python train.py --model="image FSQ autoencoder" --dataset="photos with spoken descriptions (Open Images, Localized Narratives)" --train_examples=203450 --image_size=64 --crop_scale_min=1 --horizontal_flip=true --translate=0.12 --color_jitter=0.2 --bottleneck="fsq" --downsampling_factor=8 --encoder_arch="caformer" --encoder_norm="layernorm" --encoder_norm_position="pre" --encoder_activation="quick_gelu" --encoder_mlp_ratio=4 --encoder_head_dim=64 --encoder_fused_qkv=true --encoder_qk_norm=false --encoder_layer_scale_init=0.1 --encoder_parallel_block=false --encoder_inner_norm=false --encoder_moe="soft" --encoder_drop_path=0.1 --encoder_num_experts=4 --encoder_moe_every=2 --encoder_expert_mlp_ratio=0.5 --encoder_slots_per_expert=2 --encoder_shared_expert=false --encoder_patch_size=[4, 4] --encoder_conv_stem=true --encoder_depths=[4, 4] --encoder_widths=[64, 128] --encoder_kernel_size=7 --loss="l1" --latent_channels=4 --decoder_norm="batchnorm" --decoder_activation="silu" --decoder_padding_mode="reflect" --decoder_widths=[48, 48, 96, 192] --decoder_blocks_per_level=2 --decoder_block="basic" --decoder_attention=true --decoder_upsampling="nearest_conv" --levels=7 --residual_init="none" --optimizer="adamw" --lr=0.0015 --beta1=0.9 --beta2=0.95 --eps=1e-06 --steps=4600 --batch_size=96 --epochs=2.2 --lr_schedule="linear" --final_lr_fraction=0.05 --warmup_steps=90 --weight_decay=0.1
Rows from block 6 of the encoder of a small image FSQ autoencoder, named by matrix and row number. Rows with one number belong to one neuron. Each number is 128 + 32 x the weight over its row's rms, rounded and kept within 0 to 255. All counts start at 0. Numbers have three digits each. After the name is the row's rms in percent of the matrix's.
After each neuron's rows are labels from the 100 images, of 14976, where the neuron reaches its highest value: "responds to" is what is common among them. Only what is clearly more common there than usual is listed. The data: photos with spoken descriptions (Open Images, Localized Narratives). In brackets: how many of the 100.
# fc1: MLP up (encoder.blocks.6.mlp.fc1.weight, 512x128), inputs 0-127
# fc2: MLP down (encoder.blocks.6.mlp.fc2.weight, 128x512, transposed), outputs 0-127

fc1.478 118:077180185115039161175136151121151170161101132165118117170179114139085088088144158184145137154142176123178145125093142081128147125067150121100185105103121120120227109138133133139156178083169132136151127078101067164088113177105136141159154137169131121160108155102097123098186103123102153139154062093137135084088184137100153124126176100157091156153129140136145148104107140150144132098100
fc2.478 137:141088105107179172084119188119180160155116108161120103102172082111080161098147157146166120134127156095128102080118120071121186149091086173187153123118129133147141153120117102118164172097125077150114185099053071113078048138091108090137124165155104164112102121078139129134170106145093123148132089106124092119146158123103103153094107094113061179086152071094130174118120133188151103117120
responds to: text has "people" (46)

fc1.89 068:103134122176138116207055086105150130063155146102121172109129102145160083055140194143165138100129143153060108070065066116138098134063129139131101095144127152167133201115091151117148121155171133130150111100162143104125121158115108127135144121071110114141131110104138135144129151137184114114149080146146087144131178123098183091092132112092095167151134098114146093156103126151051064089097
fc2.89 064:130090142107089095131159163163094180145210157089097115151093175128147155133104169075154117140101087160175166138173187177105185129188162132102190121095092132137114129187176189145138174135164077071116128126101113115098139166172129157150088090128159102120138128163102165173142137099122124152071125139141171109171089109117153146159083106147171126143194112145136186143087103142153117111119
responds to: text has "black" (25)

fc1.413 187:144150151103049167111127128115126173176085135147127125107162105097101110096095144148135114152107155088144115125117138083136165139090131130156156104078125156116175150139162113136204123108132138169133162131133068184107052133091103142149090148191105123194086127093128140120141072117100143158121101089131103075092183116059132160105131145066086181076165098114128153116114185184207123114126
fc2.413 175:124121136104146201092070153101132160153087141160143131120174109095095137106117172144136130169094160105114104079114154090100208134056095171165147081095093171132161149139151114158200147123106143162110085114172099111099085137089084082090136146181096150144120135096123129150171122115098125141118099091136072107109171116099093149083106153086099191088177080064129179111130146176153116121117
responds to: text has "people" (48)

fc1.436 098:129146128085070159114064130082141133147088142159097125109157102120143103126094129175154080173137142089186116170094174066142163129062134165172114141068132131118169147171152146114137188114122111127127162113096137152135122140114108076102137181171111112197083145090127151116174068143103139102111098106148115040073169114080154082131129145092081164091167148122141153083128124118181118080135
fc2.436 084:139153117135169079141077135106191134108091148156152128138161163121136129145143172115148137146125135159150139142136090100116117081147137123116177138124132114126118133107144093136142130143086038102114255060017105130087111126118141133188111147145140123063163095068128133172145169102135063104117126159129101145116114102127110142115142112088115184105160158130139121153175099112136100143087
responds to: text has "people" (43)

fc1.58 223:151131168092051146130096145093145139179085153164133155136185078116109112107093126194170096133118140122180130132085165106141178125083107120148136107074123159108177167151136137108176145097173109178130149089112050163087093144089135119133140175178110119186078107098133140123180117120089148158135099087124091089102194155067136136135150127101092215111152125129129115106115139169179094143122
fc2.58 285:128099133088151176108104146102194177165053131140131139116163107117134124120129143166177113136102167090142127105123146091134192132091112129149146099121114136151135152116114110127181151113142058139115252079006074106097042140099130108149129167150111132130110133042137132119190143153085126129145123130126097136136147121095110134113123112109085180096153122104139155116132141178150111105125
responds to: text has "people" (49)

fc1.239 117:136109168073071161124105130106148162124058122176143143146202074111106110124108120179113077120125137114192132138133164114148162141064108142149144117087139126125170172156114125112171156129178100140102134080124065115090070137087107125171109156157135121177087104104144155112167128143102159174149081080170077075093133114095080137135135112107086198100146153172155147094125116179205111119131
fc2.239 103:084130133098180132149132136072188145139082144084129162138144106148121155141174094145118153108142143119106122078102135077106199138094128173154117124110115154129140120106116120118156126131126042160106255048031119131084093142123119111155144109164121116102102148069131126137186126147150097123111070121158090123113143121124124114119152102118100177129130103134157127118094128173119139069113
responds to: text has "people" (48)